config = dict(
    dataset='stained colorectal tissue patches (NCT-CRC-HE-100K)',
    positions='rope',
    residual_init='scaled_by_depth',
    beta2=0.999,
    batch_size=128,
)
Rows from block 3 of a small image diffusion model, named by matrix and row number. Rows with one number belong to one neuron. Each number is 128 + 32 x the weight over its row's rms, rounded and kept within 0 to 255. All counts start at 0.
After each neuron's rows are labels from the 100 images, of 14976 (inputs lightly noised), where the neuron reaches its highest value: "colour at peak" is the nearest of a few named colours to the mean colour under the peak. Only what is clearly more common there than usual is listed. The data: stained colorectal tissue patches (NCT-CRC-HE-100K). In brackets: how many of the 100.
# fc1: MLP up (model.blocks.3.mlp.fc1.weight, 2304x384), inputs 320-383
# fc2: MLP down (model.blocks.3.mlp.fc2.weight, 384x2304, transposed), outputs 320-383

fc1.727 [ 97  98 158 118 156 111 108 175 137 162 132 107 107 153  56 125 124 174 112 156 137 147 114  82 107 158 143  94 139 132  75  98 131 107 108 141 110 173 157  87  95 114  90 136 128  86 130  76 160 141 135 156  88 165 143 135 186 129  65  95  88 169 168 165]
fc2.727 [118 156 161 151  68 169 156  64  92  85 124  59 119  52 160 155 148 133  92 100  96 124  75 136 136 146 129 176 136 115 171 111 199 147 107 116 168  81 139 106 120 159  98 126 156 163 133 176 138 150 124 142 169 130 177 117 121 159 167 123 150 113 107 157]
colour at peak: white (89)

fc1.132 [ 77  63 117 153 106 104 117  91 140  87 162 123 119 124  92 123 166 154 103  90 148  32 124  63 144 115 116 160 160 141 133 163  98 118 124 138 120 151 103 167 131 123 159  52  95 167 130 140 115  70 183 157 150 109 131  75 167 211 123  99 145  74  85 192]
fc2.132 [ 97 106 145 173 101 137 160 184 124  97 116  67 126  98 141 153  84 137 102 142 129 194 108 172 169 111  93 128 127  69 120  88 124 178 115 115 158  96 102  95  78 156  74 136 116 139 127 129  76 132 108 149 173 127 173 134  68  61 117 164 200 119 160 104]
colour at peak: grey (47)

fc1.44 [114 114 168 103 123 128 119 133 144 112 157 165 125 117 103 141 125 136 167 207 164  74 147 173 164 197 113 101  53 138  90 142 100 106 109  94  93 173 120 128 110 158 117 159 159  98  75 100 125 103 123  87  82 150 116 125 116 167 154 152 134 104 108 137]
fc2.44 [ 92 137 152 208  96 110 134 100 135 124 101  92 187  85 135 128 156 161 150 126 109 123 106  93 130  92 130 127 178 138  85 156 199 164 102 127  78 103  96 158 144 168 117  71 110 106 145  88 174 172 169 163 166 105 209  97 117 118 109  99 156 160 104  86]
colour at peak: white (88)

fc1.537 [157  91  87 111 178 128 143 163 149 119 161 153 100 134 112 117  63 123 161  86 182 131 106 125 120 156 138  91  94 167 190  78  93 106  74 129  91 127 122 121  95 133 113 111 128  89 128 165 109  75 105  86 134 150 110 154 142 175  81 120 127 156 140  74]
fc2.537 [ 53  80 167 198  98  99 141 175 102 101  80  99 101  98 117 126 171 149  74 103  80 172  93 111 174 109 113 146 120 113  48 157 124 120 170 128 154  73  96 153 106 118 120 142 138 141 103  97  95 157 101 193 134 139 118 145 154  71 172  91 126 131 165 209]
colour at peak: white (75)

fc1.302 [196 173 111 173  98 122 134 119 130 132 103 120 134  86 109 122  98 128 112 128 125 154 134 154 165 147 175 190 112 195 129 156 164 131  91 124 115 155 152  93 166  94 156 111 134  75 132 139 160 150 153 108  90 138 159 170 123 140  85 160 124 136 122 137]
fc2.302 [ 86 130 139 186 129 135 170 117  81 114  72 109 129 133 189 198 127 173 129 116 123 188 107 107  99  79 144 147 179 115 122  86 159 101  96 153 111  71 126 137 100 148  91 128 153 140 124 119  95 134 135 172 170 132 204 149 114  98 111 110 115 154 168 125]
colour at peak: pink (75)

fc1.576 [120  94 142 144 143 130 127 120 157 140 150 177 125 143  62 127 104 175 145 135 152 102 124  89  67 135 119  56 111 119 144 109 138  54 151 168 148 186 120 106 168 124 134 198 151  85 155 146 102  80 126  81 108 130  98 131 124 131  57 127 113 105 134  98]
fc2.576 [117 167 132 169 113 124 150  89 143  94 124 107 109 118 148 133 164 146 167 106 180 149  66 136 176 156  92 134 121  99 107 160 153 202 131  63  81  82  88 139 121 174 108 143 134 147  97 103 171 140 128 168 149 128 153  74 101 132 122 104 142 105 154  79]
colour at peak: brown (48)

fc1.461 [159 126  92 101 115 156 165 102 129 121 166 129 124 120 137  99  91 140 142 154 130 149 104  93  96 131 139  94 121 153 146  53 166 111 107 159 126 151 177 125 125 153  81 125 116 107 169 157 106  70 138  73  89 174 143 141 121 106  46 176  99 147 105 142]
fc2.461 [ 99 150 167 123 108 105 158 173  92 120  91  68  96 124  99 164 152  89  75 149 125 189 162 195 145 140  71 110 137  82 117 136 126 151  97  70 139  48 100 148 130 176 114 129 146 128  60 114  76 223 175 172  92  82 144  85  60  87 148 153 164 141 152  99]
colour at peak: pink (71)

fc1.298 [ 61  98 198 128  79 177 131 126 145 113 184 130 149 128 103 158 192 110 116 115 127 121  90 185 119  87 136 111 133 121 139 100 128 160 134 117 162 143  96  78 172 152 115 126 144 128 194 126 105 123 117 139 135 116 123 110 138  47 101 148 137 111 169 113]
fc2.298 [191 126 119 146 146 117 106 101 115 120  65  86  94  86 187 135 106 127 102 151 137 180 170 111 119 144 124 126 157 136 146 111 171 118  72 124 107  66 177 122 125 149 136 120 109 128 118  75 167 130 164  94 121 129 186 154 136 210 121 117 116 167 129 104]
colour at peak: grey (84)

fc1.72 [115 101 146 157 122 150 159 140 132  96 195 129 115 139  81 139 143 148 163 158 126 132 150  80 107 135 141 104  86 128  81 106 125 115 150 127 139 161 129 112 152 129 115 154 136  91 170  85 133 131 131 145  96 114 128  85 141 148  96 127  83 195 135 134]
fc2.72 [ 92 168 145 152  84 154 154 119  90 101  88 107 169  87 152 178 151 151 104 149 113 177  80 158 137  84 102 155 180 108 150 114 150 151 107 101 178  80  83 142 103 171  83 137 175 145  79 151 142 136  91 175 170 166 169 163  99  78 168 122 180 110 118 146]
colour at peak: brown (38)

fc1.599 [106 114 124 145  89 157  65 123 124 102 213  98  80 131 138 125 243 170 133 137 103 114 180 112 135 168 145 136 108  89  74 170 108 131 161  89 148  80 101 103 143 119  91 125 107 111 126  67 130 129 119 138 124 103 135 129 121  90 111 108  81 132 195 147]
fc2.599 [136 132 138 155 108 133 140 152 161 122 162 124 116 100 151 155 151 148 118 160 147 184 140 161  81  92  71 131 159 145 185 146 128 117  74 135 133 147 110 150  92 158  96 159 162 104  74 215  78 170 173 172 177 113 162 149  60  93 121 126 147 132 106 128]
colour at peak: brown (43)

fc1.758 [179 120  89  87 126 160 131 139 101 188 148 189 186 148 109  53  94  80 162 128  74  96 173 133  92 141  87 125 124 146  80 141 186 139 118 136 107 225 143 130 187 108 170 142 104 140 167 137 143 130 136 100 126 117 151 158 159 113 138 134 123 139 146  80]
fc2.758 [113 182 178 163  91 151 173 115  75 101  74  97 125 115 155 169 115 156 120 119 126 217 133 138 150 130 150 142 207 103 146  83 117 136  85 147 117  72 149  96  57 148 120 146 157 142  86 166 118  96 126 128 146 150 166 146  83 124 139 109 118 133 199  99]
colour at peak: brown (64)

fc1.554 [ 75 101 153 119 128  78 101 161 151 114 175 154 152  85 124 118 130 128 148 178 109 132 168  92 164 114 114 199 107 140  64 159 160 122 172 124 199 112 100  94 138  99 169  93 132 145 167  39 166 193 128 180  81 118 115  74 145 169 143  96 156 133 143 131]
fc2.554 [130 123 126 158 135 123 172 160 127 120 158  96 119 145 134 139  76 144 126  93  99 220 134 184 174 102 111 126 108 116 162 101  98 162  92 120 150 122 102  75 113 117  94 163 167 143  97 141 100  89 139 123 176  91 134 121  60 107 118 185 146 155 161 118]
colour at peak: grey (63)

fc1.28 [151 156 161 106 128 107 112 126 136 155 127 188 163 132  97 124 144 114 149 147  85 109 158 127 161 110  99 154 154 124 115 151 144  83 136 167 173 136  99  95 164 134 170 140 120 154 136 162 156 145 179 167 118  80  70  89 154 119 133 144 129 135 140 113]
fc2.28 [108 125 139 148 118 114 178 165 106 143  86  86 130 111 167 134 119 160 114  99 101 223 108 111 163 126 140 123 116  94 144 132 137 163 117 151 123 126 146 107 140 116 145 112 133 115  84 120  88  89 120 138 174 126 179 167  97  89 138  98 131 172 128 167]
colour at peak: grey (76)

fc1.267 [155 105 164 160 103 145 144 143  93 109 187 144 117 141 195 151 128 118 157 150 195 126 173 104 155  78 138 164 120 130 115 137 170 124 114 102  84 203 101  91 129 150  91 139 134 139 119 161 173 134 172 136 145 178 177 109 125  42 104  96 135  99 112 123]
fc2.267 [150 106 153 139 119 114 180  93 139 152  90 129 151 134 120 161 184 165 120 107 106 160 142 123 121 104 184 143 118  60 143 148 125 165 101 147 146 120 121 148 134 121  79 107 129 103 110 127 122 157 122 134 148 120 171 159 144 102 142 121 128 160 160  92]
colour at peak: brown (31)

fc1.223 [ 71 103 160 106 108 108 152  99 180 109 138 147 150 164 113 154  40  91 132 126 190 126 122 191 167  82 127 119 106 139  98 111 110 148 156 114 189 123 122 103 145 156 126 104 106 176 148  48 115 101 163 171 129 132  96  43  86 142  65 180 184 112 133  73]
fc2.223 [174 134  87  97 138 118  79 127  78 141  90 154 114 112  99 125 198 126 136 141 128 107 151 115  74 149 134  81 179 200 137 159 131 102 127 128  44 102 149 173 165 116 136 120 150  94 121 143 144 143 108  88 103 113 116 190 149 139 177 151  81 148 117 148]
colour at peak: grey (67)

fc1.432 [ 98 124 187  50 114 154 125 126 151 107 103  99 111 132 106 156  96 127 110 101 166 138 138 117 100 175 120  91 128 164 147  71 107 132 170 127 161 116 154 145  79 138 105 104 111  64 166  83 104 134 126 124 181 130 181 120 169 122 119 126 118 123 133 116]
fc2.432 [ 88  93 163  90 135  48 123 130 141  71 180 152 103 156  31 110 160 147 106 110 179  85 138 126 103 132  43 103 123 116 152 165  87  99 122 122  94 114 126 119 108 108 127 110 155 112 102 140 108 102  90 145 120  77  68  96 139 148 125  98 147 152 184  87]
colour at peak: pink (80)

fc1.510 [126 151 147 127 157 106 122 119 128 134 195 148 116 137  90 177 123 164 147 101 142 168 142 116  85 124 114  54 138 133 158  57 135  77 164 157 164 153 159  94 185 166 103 176 117 122 184 146  67 126 165  95 121 115 107  90 126 107  75 167  83 142  94 113]
fc2.510 [147 101 119 171 111 107 147 106  83  90  83  84  97  66 153  86 186 147 142 106 102 178  94  69 128 179 165 123 116 106 128 147 139 122  92 120  76  66 143 168  98 153 139 130 172 126  77 111 113 149  95 136 150 138 178 170 161 156 152  83 118 154 138 151]
colour at peak: grey (53); brown (34)