config = dict(
    train_examples=45211,
    objective='epsilon',
    cond_dim=192,
    norm='rmsnorm',
    residual_init='scaled_by_depth',
    grad_clip=0.5,
    warmup_steps=320,
)
Rows from block 4 of a small image diffusion model, named by matrix and row number. Rows with one number belong to one neuron. Each number is 128 + 24 x the weight over its row's rms, rounded and kept within 0 to 255. All counts start at 0. Numbers have three digits each.
After each neuron's rows are labels from the 100 images, of 14976 (inputs lightly noised), where the neuron reaches its highest value: "top examples" is what is common among them. Only what is clearly more common there than usual is listed. The data: stained colorectal tissue patches (NCT-CRC-HE-100K).
# fc1: MLP up (model.blocks.4.mlp.fc1.weight, 2304x384), inputs 301-343
# fc2: MLP down (model.blocks.4.mlp.fc2.weight, 384x2304, transposed), outputs 301-343

fc1.579:099118130097129159127160119135124164086115152131097100122120141131159159135158118143122111120113112147144114118141138120156086132
fc2.579:160121136092173098128096104121088104099131179120151099180170156085086119143110107158171184164145135137076133093128174116099150105
top examples: tissue: tumour epithelium

fc1.435:124105095122172183106114122119128107116145118144100106150149110165123136114122102147126171129102109130121122104141150153145100124
fc2.435:151118126164113158121150141142162146129112073112113183096145148145171119137131169144134110092138107170121140152122086078122113110
top examples: tissue: debris

fc1.616:091101092127116152114119076128124109149157121143120160118125100158124116088103115140110181116124138101111119154138134144101104114
fc2.616:160124128112137133112142135099116113096084120121091118124144145127141113175154157121168106091089071151148137122111130104160114145
top examples: tissue: smooth muscle

fc1.580:130108124130139093106122104136185098117162145128059150099131144152110120090114109111110140152095107098122132142123102089092137096
fc2.580:125129193148108181125125144114106155139084084155167131113131139154155097136150119108096117096129147115160160136105135144147114166
top examples: tissue: lymphocytes

fc1.328:125089129111153111067116121136143136132154146138123162123070145144126085139160122142133198161157133120153120122134154129131137167
fc2.328:143142140119105169147064112141117144169101100146166112151144110159116119132086088100117159159136120119062146086148163119104131087
top examples: tissue: mucus; tissue: lymphocytes

fc1.666:106115099107182175098120123130119092139151080126098104154137118145109155106099120145109191138158085124124099133177130179137149099
fc2.666:113088122152130138097123142119093161108148091133134155140139114130142118103160110177116134104138119152128152103151143139103091057
top examples: tissue: mucus

fc1.84:113161100088106132161137143150117128142128125155077125135140111137138151120159119139137185089158100185115146165171149127157124117
fc2.84:129117151164167117127119132082122141102147143113144135123095110165107055111155139087159106143122090114146161105110117069144101139
top examples: tissue: smooth muscle; tissue: debris

fc1.398:100112153113112115121128126108139127165108149123134133133133082099113066129125102139092169145133112122136134127118154129106133121
fc2.398:157117141082152172121107129099160131085140111119127122178141157149128163150128102133167112097107115127125184093130119125148146104
top examples: tissue: lymphocytes

fc1.609:155139137133180126125092139129139111113147096106077091127131133166118126139137119126117150133132101106141169126123120110125138116
fc2.609:113132136168104102103133176126079186117093099124096132147139119127162165108149139134151141130158113110117134155111126139164115135
top examples: tissue: adipose tissue

fc1.370:086085129135130129110131096198146115170188097135131139090096124138131117111092132151104115110128168105139125143121150129116113110
fc2.370:100131135160111163109090146092104130140106127126126139131092123173145100133161144103115155076098100161145178146120150111171070154
top examples: tissue: tumour epithelium

fc1.212:151088092115156088136092130135117102141149138114128127121154158125115124123087091153136129150141133112141148106124157126096170121
fc2.212:154163128138149113118126162094129120099150157103061125138109146169150118104156125114154119109099093157156166113105146104157109119
top examples: tissue: adipose tissue

fc1.688:142145116100144101168104129147124088153156129123108103182173148090100145150100091155130162151188122122099137116171145149111145115
fc2.688:071130140180121157083099118125133160139127109141090141112104114157121108124150117143120140094109089145172163152120136078143082095
top examples: tissue: adipose tissue

fc1.672:071114108110136110115108099115131096163158064170120140166112078141127117110098125145113179114105058134088140143124115143121114116
fc2.672:153090103134101143132132160099118133080113126162119137178137145116126131130117142131176106076101118118119131108166125136197083098
top examples: tissue: debris; tissue: smooth muscle

fc1.365:129123116149133108129144114143125122135147135157128153115104108153099093102106150138103124104111115088112102123138149135128080125
fc2.365:112140160141120118136100147118087189099121073088134123153129147144104144129159115108122169116128171138131150153139109134128095134
top examples: tissue: lymphocytes

fc1.749:172103130080159111152132126132141085117146152108144085163179147089096137130108083159147147161149130112114111088154153155120160132
fc2.749:073160145181099146087094118121162162145120112163110119127103118153159103136138143142090127100134090153154150172108101117118084092
top examples: tissue: adipose tissue

fc1.97:126137130131131113091136081150112130114168125161136143125102084175122140124135128147068142084112147084129143135113157152122110132
fc2.97:143138141121151137164159173087090133107096097085107112164152183091154127101151141096162137090106129139140150144129138128163150161
top examples: tissue: lymphocytes

fc1.65:126122152146143131074140138134156115174155107156115139072128093133137091134148148148109128099137136104165144155084109155129129175
fc2.65:125125088097133136137116122116082141087136106112098126175147117125118157116109095117116208092107139141104126102159153131129107074
top examples: tissue: mucus

fc1.16:122083145146125098109120149144142100115153143146099155143098117147074106149164119187117144153150118110182110117139165111122094181
fc2.16:157146138137110144163080136098113120132118138144138117164138158139116098126109084104123144119121100175109146100144165087152101114
top examples: tissue: lymphocytes

fc1.185:122168132097136130159110160147130135155115129105139094180189166097087140147157103179140118140165136178079142124146149119114163102
fc2.185:096078131156126166093153138119130156116147093144144185097073085174124113095109174116150111114087121097144149126108077147138087163
top examples: tissue: cancer-associated stroma; tissue: debris

fc1.753:122125138106130133140156102142148142127141111155131146190143069178114142184168151165097148120138140136140099152113170158143092138
fc2.753:156107123117156145125140119071152098106093153101126119141133161095131102161114136102186116135132089133146141122130110120177150146
top examples: tissue: tumour epithelium

fc1.624:085125125090131148117136103113120113150161098119107111142150115176122121131119092127123163150110155106111127074096138153111116152
fc2.624:146101114138130132098116147101127162130110093109124119139137150111163121151131141129146087099108088140134138113096113112151125150
top examples: tissue: smooth muscle; tissue: debris

fc1.254:178127097102167080153114128137128094118145123116140123170169183106072146157082085162142139164179123121117120117148135144106160123
fc2.254:075137149186108153098118128118126166121090097138086142110104112144141093117149131125133129095110100147151163143109119087156078108
top examples: tissue: adipose tissue

fc1.548:152119090139148133146114086123106108126155147116114167119141096146123161102085130107145159139123168101113090115091116118085117137
fc2.548:153136158118104128098144135129144117126108087151132093127123154155133134156152152177119140104108100141111127127129143163119133167
top examples: tissue: adipose tissue

fc1.496:146114119061155108085107138118152120089114136129075132162155113137135128167160146146135179125132112141127144151103132140113130128
fc2.496:108128092171156139132123156112155126100179152125149146162095157108142098096093120108132115125127090119135153124153122118151099158
top examples: tissue: mucus

fc1.351:146151109108104108153094090129152124129163107159114151114141116162143155138133138161108173132107168143099124137123134143081103052
fc2.351:139104126118174139126151146093120130113101136101135117141143139106133107132175145078165105108086085131141115092123132114161139166
top examples: tissue: smooth muscle

fc1.50:176135099081172066154120132116119070134142141098124112139153163093083148134084080145149166171158110128109137083138109134117166105
fc2.50:099118144173099160104115155109110168107095099148116144109105110162158103100143152093120106102102110143160174147100115099155088129
top examples: tissue: adipose tissue

fc1.301:132115109145170134095112118148096120153165147130101159109130146188110138093128149161109150143173115095113109125136144116136123161
fc2.301:131134127156118132127106101130133149126113077134161134144139126141127121137108092076109149147114114101112172147173118126073075108
top examples: tissue: mucus

fc1.705:124109088079122102128131067168150073147160125133128159117119125108142147123078099147147171132138064068141102127143103170114107126
fc2.705:091113150149097157100107147126078154135093095168082115128152112160145100105141124156105170099105109168136135147090172137149122087
top examples: tissue: mucus

fc1.260:157088103109126117090105057173160089136142120146130123114108117157137113128118110177142184128119145110134115111104139156128115112
fc2.260:131127109142132106110105170081115137108160161129100132175118150147145094118129107109137148123137120143156185095114163099151085131
top examples: tissue: tumour epithelium

fc1.183:139090091121144109116138112162132150156170110160122166090078127157121141100136123169086154101113143087110132111110122159140134135
fc2.183:100163161137118159145098148106093162162106093093136093138148134139129094089117114082103174131100121114157190151131140126099115122
top examples: tissue: mucus

fc1.81:125113101106133130122115089160144081161135105143142148123129082187146123102107123118106156147079134119130130119086139135138111101
fc2.81:145145131124102122139154141111115127124069116112118116124118155097116155123145164100162107104125089166119139107144132142137106138
top examples: tissue: debris

fc1.719:119120111107125120070125089175139125160148091152132172111114094172110135086123112165120161129133167101130102120101113164131120134
fc2.719:127150158155098150144107136110121155137086121137136107156154133125128113132143135096122147126141093178111159146174163116126118115
top examples: tissue: normal colon mucosa

fc1.206:096140121138124137100135138169098119123142103184114134130134122157167100113140162140084149101113132113139114150107146134135093143
fc2.206:165146118113147122129108111152137102134105108097133148130147180150113109169132099114158122140129052150124159124173130093110124112
top examples: tissue: tumour epithelium

fc1.414:110125142087118070114122096139154089143133114116139135117146119135105146130140121157105156140166139099154139133162088115123115140
fc2.414:100150140139102116093115157108115195145099107128087130107149088141197138156104152137104102118137116170143113129117131115133101079
top examples: tissue: mucus

fc1.714:108109104081108108096119076173134101181142105159130131097111114149153130113136120164124201141145112110123097157127123132122116125
fc2.714:143150126164142124110077126135126142116120137129105129104138129150138092134129125121126130110115065163142174106118165077133117094
top examples: tissue: tumour epithelium

fc1.357:106134102149154094146106145133114143119159117045147119133125134107127114106084109106156079128147105131154166143102117081108157111
fc2.357:089110125118123177122165117161141116149141132154119146112091113125134136108136165137117240105115172113144125156134098150148114164
top examples: tissue: tumour epithelium; tissue: smooth muscle

fc1.587:132139103106120127093132089133089130144155105152110115147126076184094150125125160150084149117100135058099148133126105148122088129
fc2.587:158102100134130108145153155115117132124106122125108103154142155082143137147148145083145094101139088161124095087122129134140119153
top examples: tissue: smooth muscle; tissue: debris

fc1.23:144146102083133118123138085142150072120143133138149155131160180137145138139110122144154130122098116154160108121137188093113106117
fc2.23:111127150150104117132100148124107177141135089092075136194150109151181107137122170143143165112148140110088174129070114146121130106
top examples: tissue: adipose tissue

fc1.571:090129180142119113115150117135133161187095061094126103116111098139178125129135139115085155129147153073124142164076122144084110134
fc2.571:141106093149150128121120127115120127069132153131070131119160120129093115123143098096131125092103083159155104094140133087169088077
top examples: tissue: lymphocytes

fc1.106:099100110141145159093124127110149110159109131142105155093160147160108114143152140162154241108138150146116093125147133137151127111
fc2.106:125150123134092091123091143104106104145125139137137115153138151134137139186108105132137177194164089124079128105173148133091104135
top examples: tissue: mucus

fc1.308:139124088137142130151095122143079109169167126157119091149154125134146127154127090156141183126131091123131117122123182116096114153
fc2.308:127121101158150153101132095128168103131128142156101142068117122150120097151150146123167106092082078137164117139150139104128097094
top examples: tissue: adipose tissue

fc1.107:172126093073155086160111150124128094135138129116145130169168152111092161147086085151148159179151132102113115110144124144103155128
fc2.107:079121140172117159096103127119132171113110099148099141121104106170147102123153147118123127093097091143161161150111103098157085115
top examples: tissue: adipose tissue

fc1.192:104137129151129117135146120133138118160172109146156163071078119146148104103113106133079128122154165126154120162105120120109100136
fc2.192:112125135090142162103104125135124156118107120115081103160155113140110130139135146104129161060076102135119154151106104113163113096
top examples: tissue: tumour epithelium

fc1.27:110101095119166139089121103128081136106137138160113108160137084135113125103128165140131169158084140101114133097141142148126114101
fc2.27:174141127137107155108151161126153136122128125129147144095102160127145110159135148122133089085156094157141104137134108130186123150
top examples: tissue: smooth muscle

fc1.252:155148085079162124129118116151136095128156139104128120161162139102096143126075098134134167140165099072126128106170123149107136110
fc2.252:084133152159109140110124146119128158120103109128092139110118145147116100115154095135142149086106092159169162130126138093160085111
top examples: tissue: adipose tissue

fc1.74:142081143154145132105156117140150109094128145164114171117121100166107142114193140150121114105112133130157093124110156135206124153
fc2.74:116142130078117135139078121111097118154139137137144098173147140111114130156082093141128206143126139140097135124161159131110124116
top examples: tissue: mucus

fc1.195:131134114134127095108139163154110099106129160150084140117100149102119096130139138139144199127133125119153127132153119100163121163
fc2.195:127135141101096168145083102138102143169121093160186120149144116161097132138083097118107169160128108111068133122162139137077138116
top examples: tissue: mucus

fc1.75:175147142089146087173103119125129080132147171137152097148163169081089130136115084170153155162141151124131128111152142114101178147
fc2.75:085151147165097166075093133112117151130103104170128129122095138171155100157134161116111118083128096162163161152103135095150080148
top examples: tissue: adipose tissue

fc1.91:066104107115143127095162071143123133133146107163152135146115123171170144104158108150113157082125167129178142141140139136149110116
fc2.91:157160125119152102167156161080092123089088134091084106155178166072138131136160154090158114099117113182146133128119147101144140140
top examples: tissue: tumour epithelium

fc1.640:169161121078124117154122104124162075135128130108105134145159160126084141171099099158147163160133122124115123122150144139080153134
fc2.640:077130133161070155095119168104127171144113090191139126134101136131157120142117125159096139105137136108148144151120120161136084154
top examples: tissue: adipose tissue

fc1.515:087087139127158145111116067169147107127158124149094120145102108177143095128149121155099170109119149120166120157156164120120096099
fc2.515:126101094125112157091134146116137099144138156145097130141102151133125111162109108170128171099162140175155118124151121099166100160
top examples: tissue: tumour epithelium

fc1.610:100137101140129153146133065158122107129151077147107134064145140194174100114108098099106157091079147128146134138143130132120122114
fc2.610:142121109117152138104118163088092136102086084122109105128137128113151127153131145108181084137114083133150200116125143126144152126
top examples: tissue: smooth muscle; tissue: debris

fc1.696:136101109132121096139121103134117166120135162138142128126118102155137154107109131152096163107105139107112163176115116129120113133
fc2.696:138143131124137139136138146116120120097100099068122115150149169112132065146173102098149119104149127120141148121148147126161167102
top examples: tissue: smooth muscle

fc1.255:110109116137120131124115124166128152157140148136134127142075148119115144085130124112087170133142126071139141137162125099120115120
fc2.255:124152151149094133117124139078108174109082130135116123117142117153153109131161149090139103095111110169137146149099138107163100117
top examples: tissue: lymphocytes

fc1.269:095096080102144110121131083145175118125131128133138134139126097128137134126124119185123171134127143132091116134154146126123080109
fc2.269:135123132153123127097104093156143126116129131143106145090124102159106098166127141156139123097120076141139140101134134119115081109
top examples: tissue: smooth muscle

fc1.608:092113114082147135120126134127131106128151111175094145142170115147114145155122131126135165111111099126128099137127132162141128094
fc2.608:128130153169115162119098111159140129118111135166104146112115114146123090156151107168125143104129078166139170147150122093135093087
top examples: tissue: tumour epithelium

fc1.521:087126165179123160079136135158131164182106107151156104076104103126165099116158129148083167105154156139172121167082106129093113138
fc2.521:142109100099151147122124100125108140069116114083102130169149131128122133141110132090146130093093087119098162083126139126162112093
top examples: tissue: lymphocytes

fc1.39:187132107107097087166125096152129091127138165128123121152140150135087184119102110167144164160139143084117086116182124132112174114
fc2.39:074105167170130175088122132119148175126110109147115155103090114157165091120158157099134105096092093141166148133128114095164088127
top examples: tissue: adipose tissue

fc1.418:118092078098141119083125120121123131131135110131122126144107093165141147100137125156118175140092166076102171134144180160111133101
fc2.418:154120126152134150116151164122133146115093138124088136107140114109165121144153139100132101085137102169165095132102099084177122145
top examples: tissue: smooth muscle

fc1.717:146123109121138078163103156146116115179143110137094105118124122098096150125105086162105172159189127136069108087127148120085171113
fc2.717:137125129137162150083111133105140143086127153119070147124137129169127082105174109097141115093085084149173140136100142087170083110
top examples: tissue: adipose tissue

fc1.43:130133108129146097124075137131093160110147137107172142148141131117109127083098114107127128179119161092172161109125133115075145087
fc2.43:121153156139110151108184116146164125116115135127093115102121130118155124143168164149130149099135125155158124164135100138157100150
top examples: tissue: smooth muscle

fc1.479:094102083107152130122094083149108145149143104165121125113105096153124117109097130125106173144118151072118145145128128133110103088
fc2.479:142134108129133139115145178103085151080106127094085105147129147128157119123168145092139117089120095160133129108108148105174122130
top examples: tissue: smooth muscle

fc1.339:119118113090116116147110095162134151158139128152116111141162133140146132133153131136129193139142123083134121142111119151111130102
fc2.339:135112140118157127141139157112156133128105110093125125131137171136144090135133141109129105183110117105109133104148142116119156130
top examples: tissue: mucus

fc1.739:109106137121133097076152133154158132138171141125117128160093128143111118136171153159117154112164150113156098129145139134145112151
fc2.739:156169141135120154173093144100089127132127119155129094150165153127115116131097077085129137132129104144097133111144157111132116136
top examples: tissue: lymphocytes

fc1.539:129138112078116141088161121158141115119095129166088132140128133130123138149157117188129206122146116125128077123143163159128108098
fc2.539:150130109181130144116094139108115138109153142139118151161132168134127063110110083096140142120131075150137174108156150103141069113
top examples: tissue: tumour epithelium; tissue: mucus

fc1.24:130114141096125095160136135112125099183139144095142065154168159082121135151120077141157130155178126129081127076154136131113176132
fc2.24:125145123141136158097122142115099151086090115115083144110143114144148090135165147083119093084092085168181141174083144085172098097
top examples: tissue: adipose tissue

fc1.402:132111109102143123103141122123138092132128124137103115112140112156180157150131146112119183108086096123129103103143110163173121127
fc2.402:099130115157105143088105092145127156126121096150125147118107052164119117137128147157108105132111083153114147127122102098103100070
top examples: tissue: mucus

fc1.263:117108115132162150095108097144088111134119136169110115167145111160119149105147107152135176142101119110118132098118157134139101122
fc2.263:148132135137159172102130096122168110137135127130111146094109127175116096169155131112145106081117062175173150151116129086174135142
top examples: tissue: smooth muscle; tissue: debris

fc1.497:130114125104132139085143104153120113110162135157107131148126099158096131116162134162095150108109142101091128122095146130121114142
fc2.497:147119127125123113136155156086141134109116117100122119133130177089155111131147168103156133097131079160143112140148110097167123165
top examples: tissue: cancer-associated stroma

fc1.760:129148126156165091124114088131152127111166138148132159123102111170119112113138141160109159091142123114126125128099136152083089144
fc2.760:151128157126107156159135120118123146105117094125170138164156168118136148115145110100129169101129156132115128138181136176139140134
top examples: tissue: lymphocytes; tissue: normal colon mucosa

fc1.538:140116143070169082162120103128135070163148136100144105147129189112080128133103111132144139136146116092093121129162136148103170111
fc2.538:132122079179084130098131164120083151081107120142079172141129113137161142099127109141132118084136121169139157126101111128140064106
top examples: tissue: adipose tissue

fc1.55:119137132123136141108135102141161086163156115096071124072160112140071094141141094164167163135123135109160117160115101109162135099
fc2.55:109112118122076157122127108154125154143092102172175144150079080154122138140108121127112148172124132136087137139148107140085136117
top examples: tissue: mucus

fc1.665:111140156152153142116096106133120145176146108139140129135125127169129095095108128077127188120115124105105159121139122115107084122
fc2.665:137163157123135120120098148096105142109079121118100110127118129150137115137136148093129070125110083140140158142096140085139128097
top examples: tissue: smooth muscle

fc1.625:159139130115121095161137137124101097160106158090118082153160149114091160123128107146110148152188121106074098101171119148116157133
fc2.625:084115134157131179091134131135161163112115096129101150105129136163110084137146119116138124095107099139167138144122135097167088102
top examples: tissue: adipose tissue

fc1.599:150083104112152119126124123146134090099156111135115110158144136136148134148081120160117190136148120082136114101184135183089148148
fc2.599:091140139131135157117127120137181148128137112137084136113107122128171125110151144136121202096116130092169105156145114162154137105
top examples: tissue: mucus

fc1.690:108113126136132127112124076149126115146146132157081156123128107144143113095110143150139175132128114102124141128155100108122121102
fc2.690:133116125141134151115111108163132127109119120127116123088131123189113115158143146142142133099105104169131140097129149109122081109
top examples: tissue: smooth muscle; tissue: cancer-associated stroma

fc1.650:097106136120141141114105101171128136124163106163139143134125124159097130081157125172083159099108150114157123132146143128122095128
fc2.650:167128117118154146127130139084106117111082126121091128137171165117166121161135162115155100086093080151138141133134113109147149150
top examples: tissue: debris

fc1.220:081121099150157094107124181118131122134131126124088129120136129156127119087101146113131143152135131086109147133112104136118139152
fc2.220:121135161128129178089117157118110143137108074155186103118123101166138139162100144127109114147103124109111150154132110153141136140
top examples: tissue: lymphocytes

fc1.530:114103112108122132118146093151164086150147129127134117107141128102133140141097108157103158158166144113119101124141108140123150149
fc2.530:099129137146087138093111139132105161131125115143150142107083094185160132113127130112073146117134121118123145149111144129149081105
top examples: tissue: mucus

fc1.366:102118131101166100146156160135133130118148137096151153139155144122111142083123111140130117139117131127118146107142129099079158126
fc2.366:086131150118106171130167122145113126146139103134111146116097109141161134076150162147103210089088162101154136157106110174139131161
top examples: tissue: tumour epithelium

fc1.601:127098101084164078139101124117118119131154127119171109159177180090088138129087111174159126178136139140106117096148137147100159125
fc2.601:072151143163107164111148154111131168131108091151110136114084121135192098082128159095115136106123135121153166159114094134139092147
top examples: tissue: smooth muscle

fc1.389:139101134126136169095135090127144134125132104167105143140099098165143167122159131150118110101076169138151130131085146157185116155
fc2.389:117140115078140103144094125111106111140121172122122079177159150084096117154106091153125232154142130131114140125179162114100115111
top examples: tissue: tumour epithelium; tissue: mucus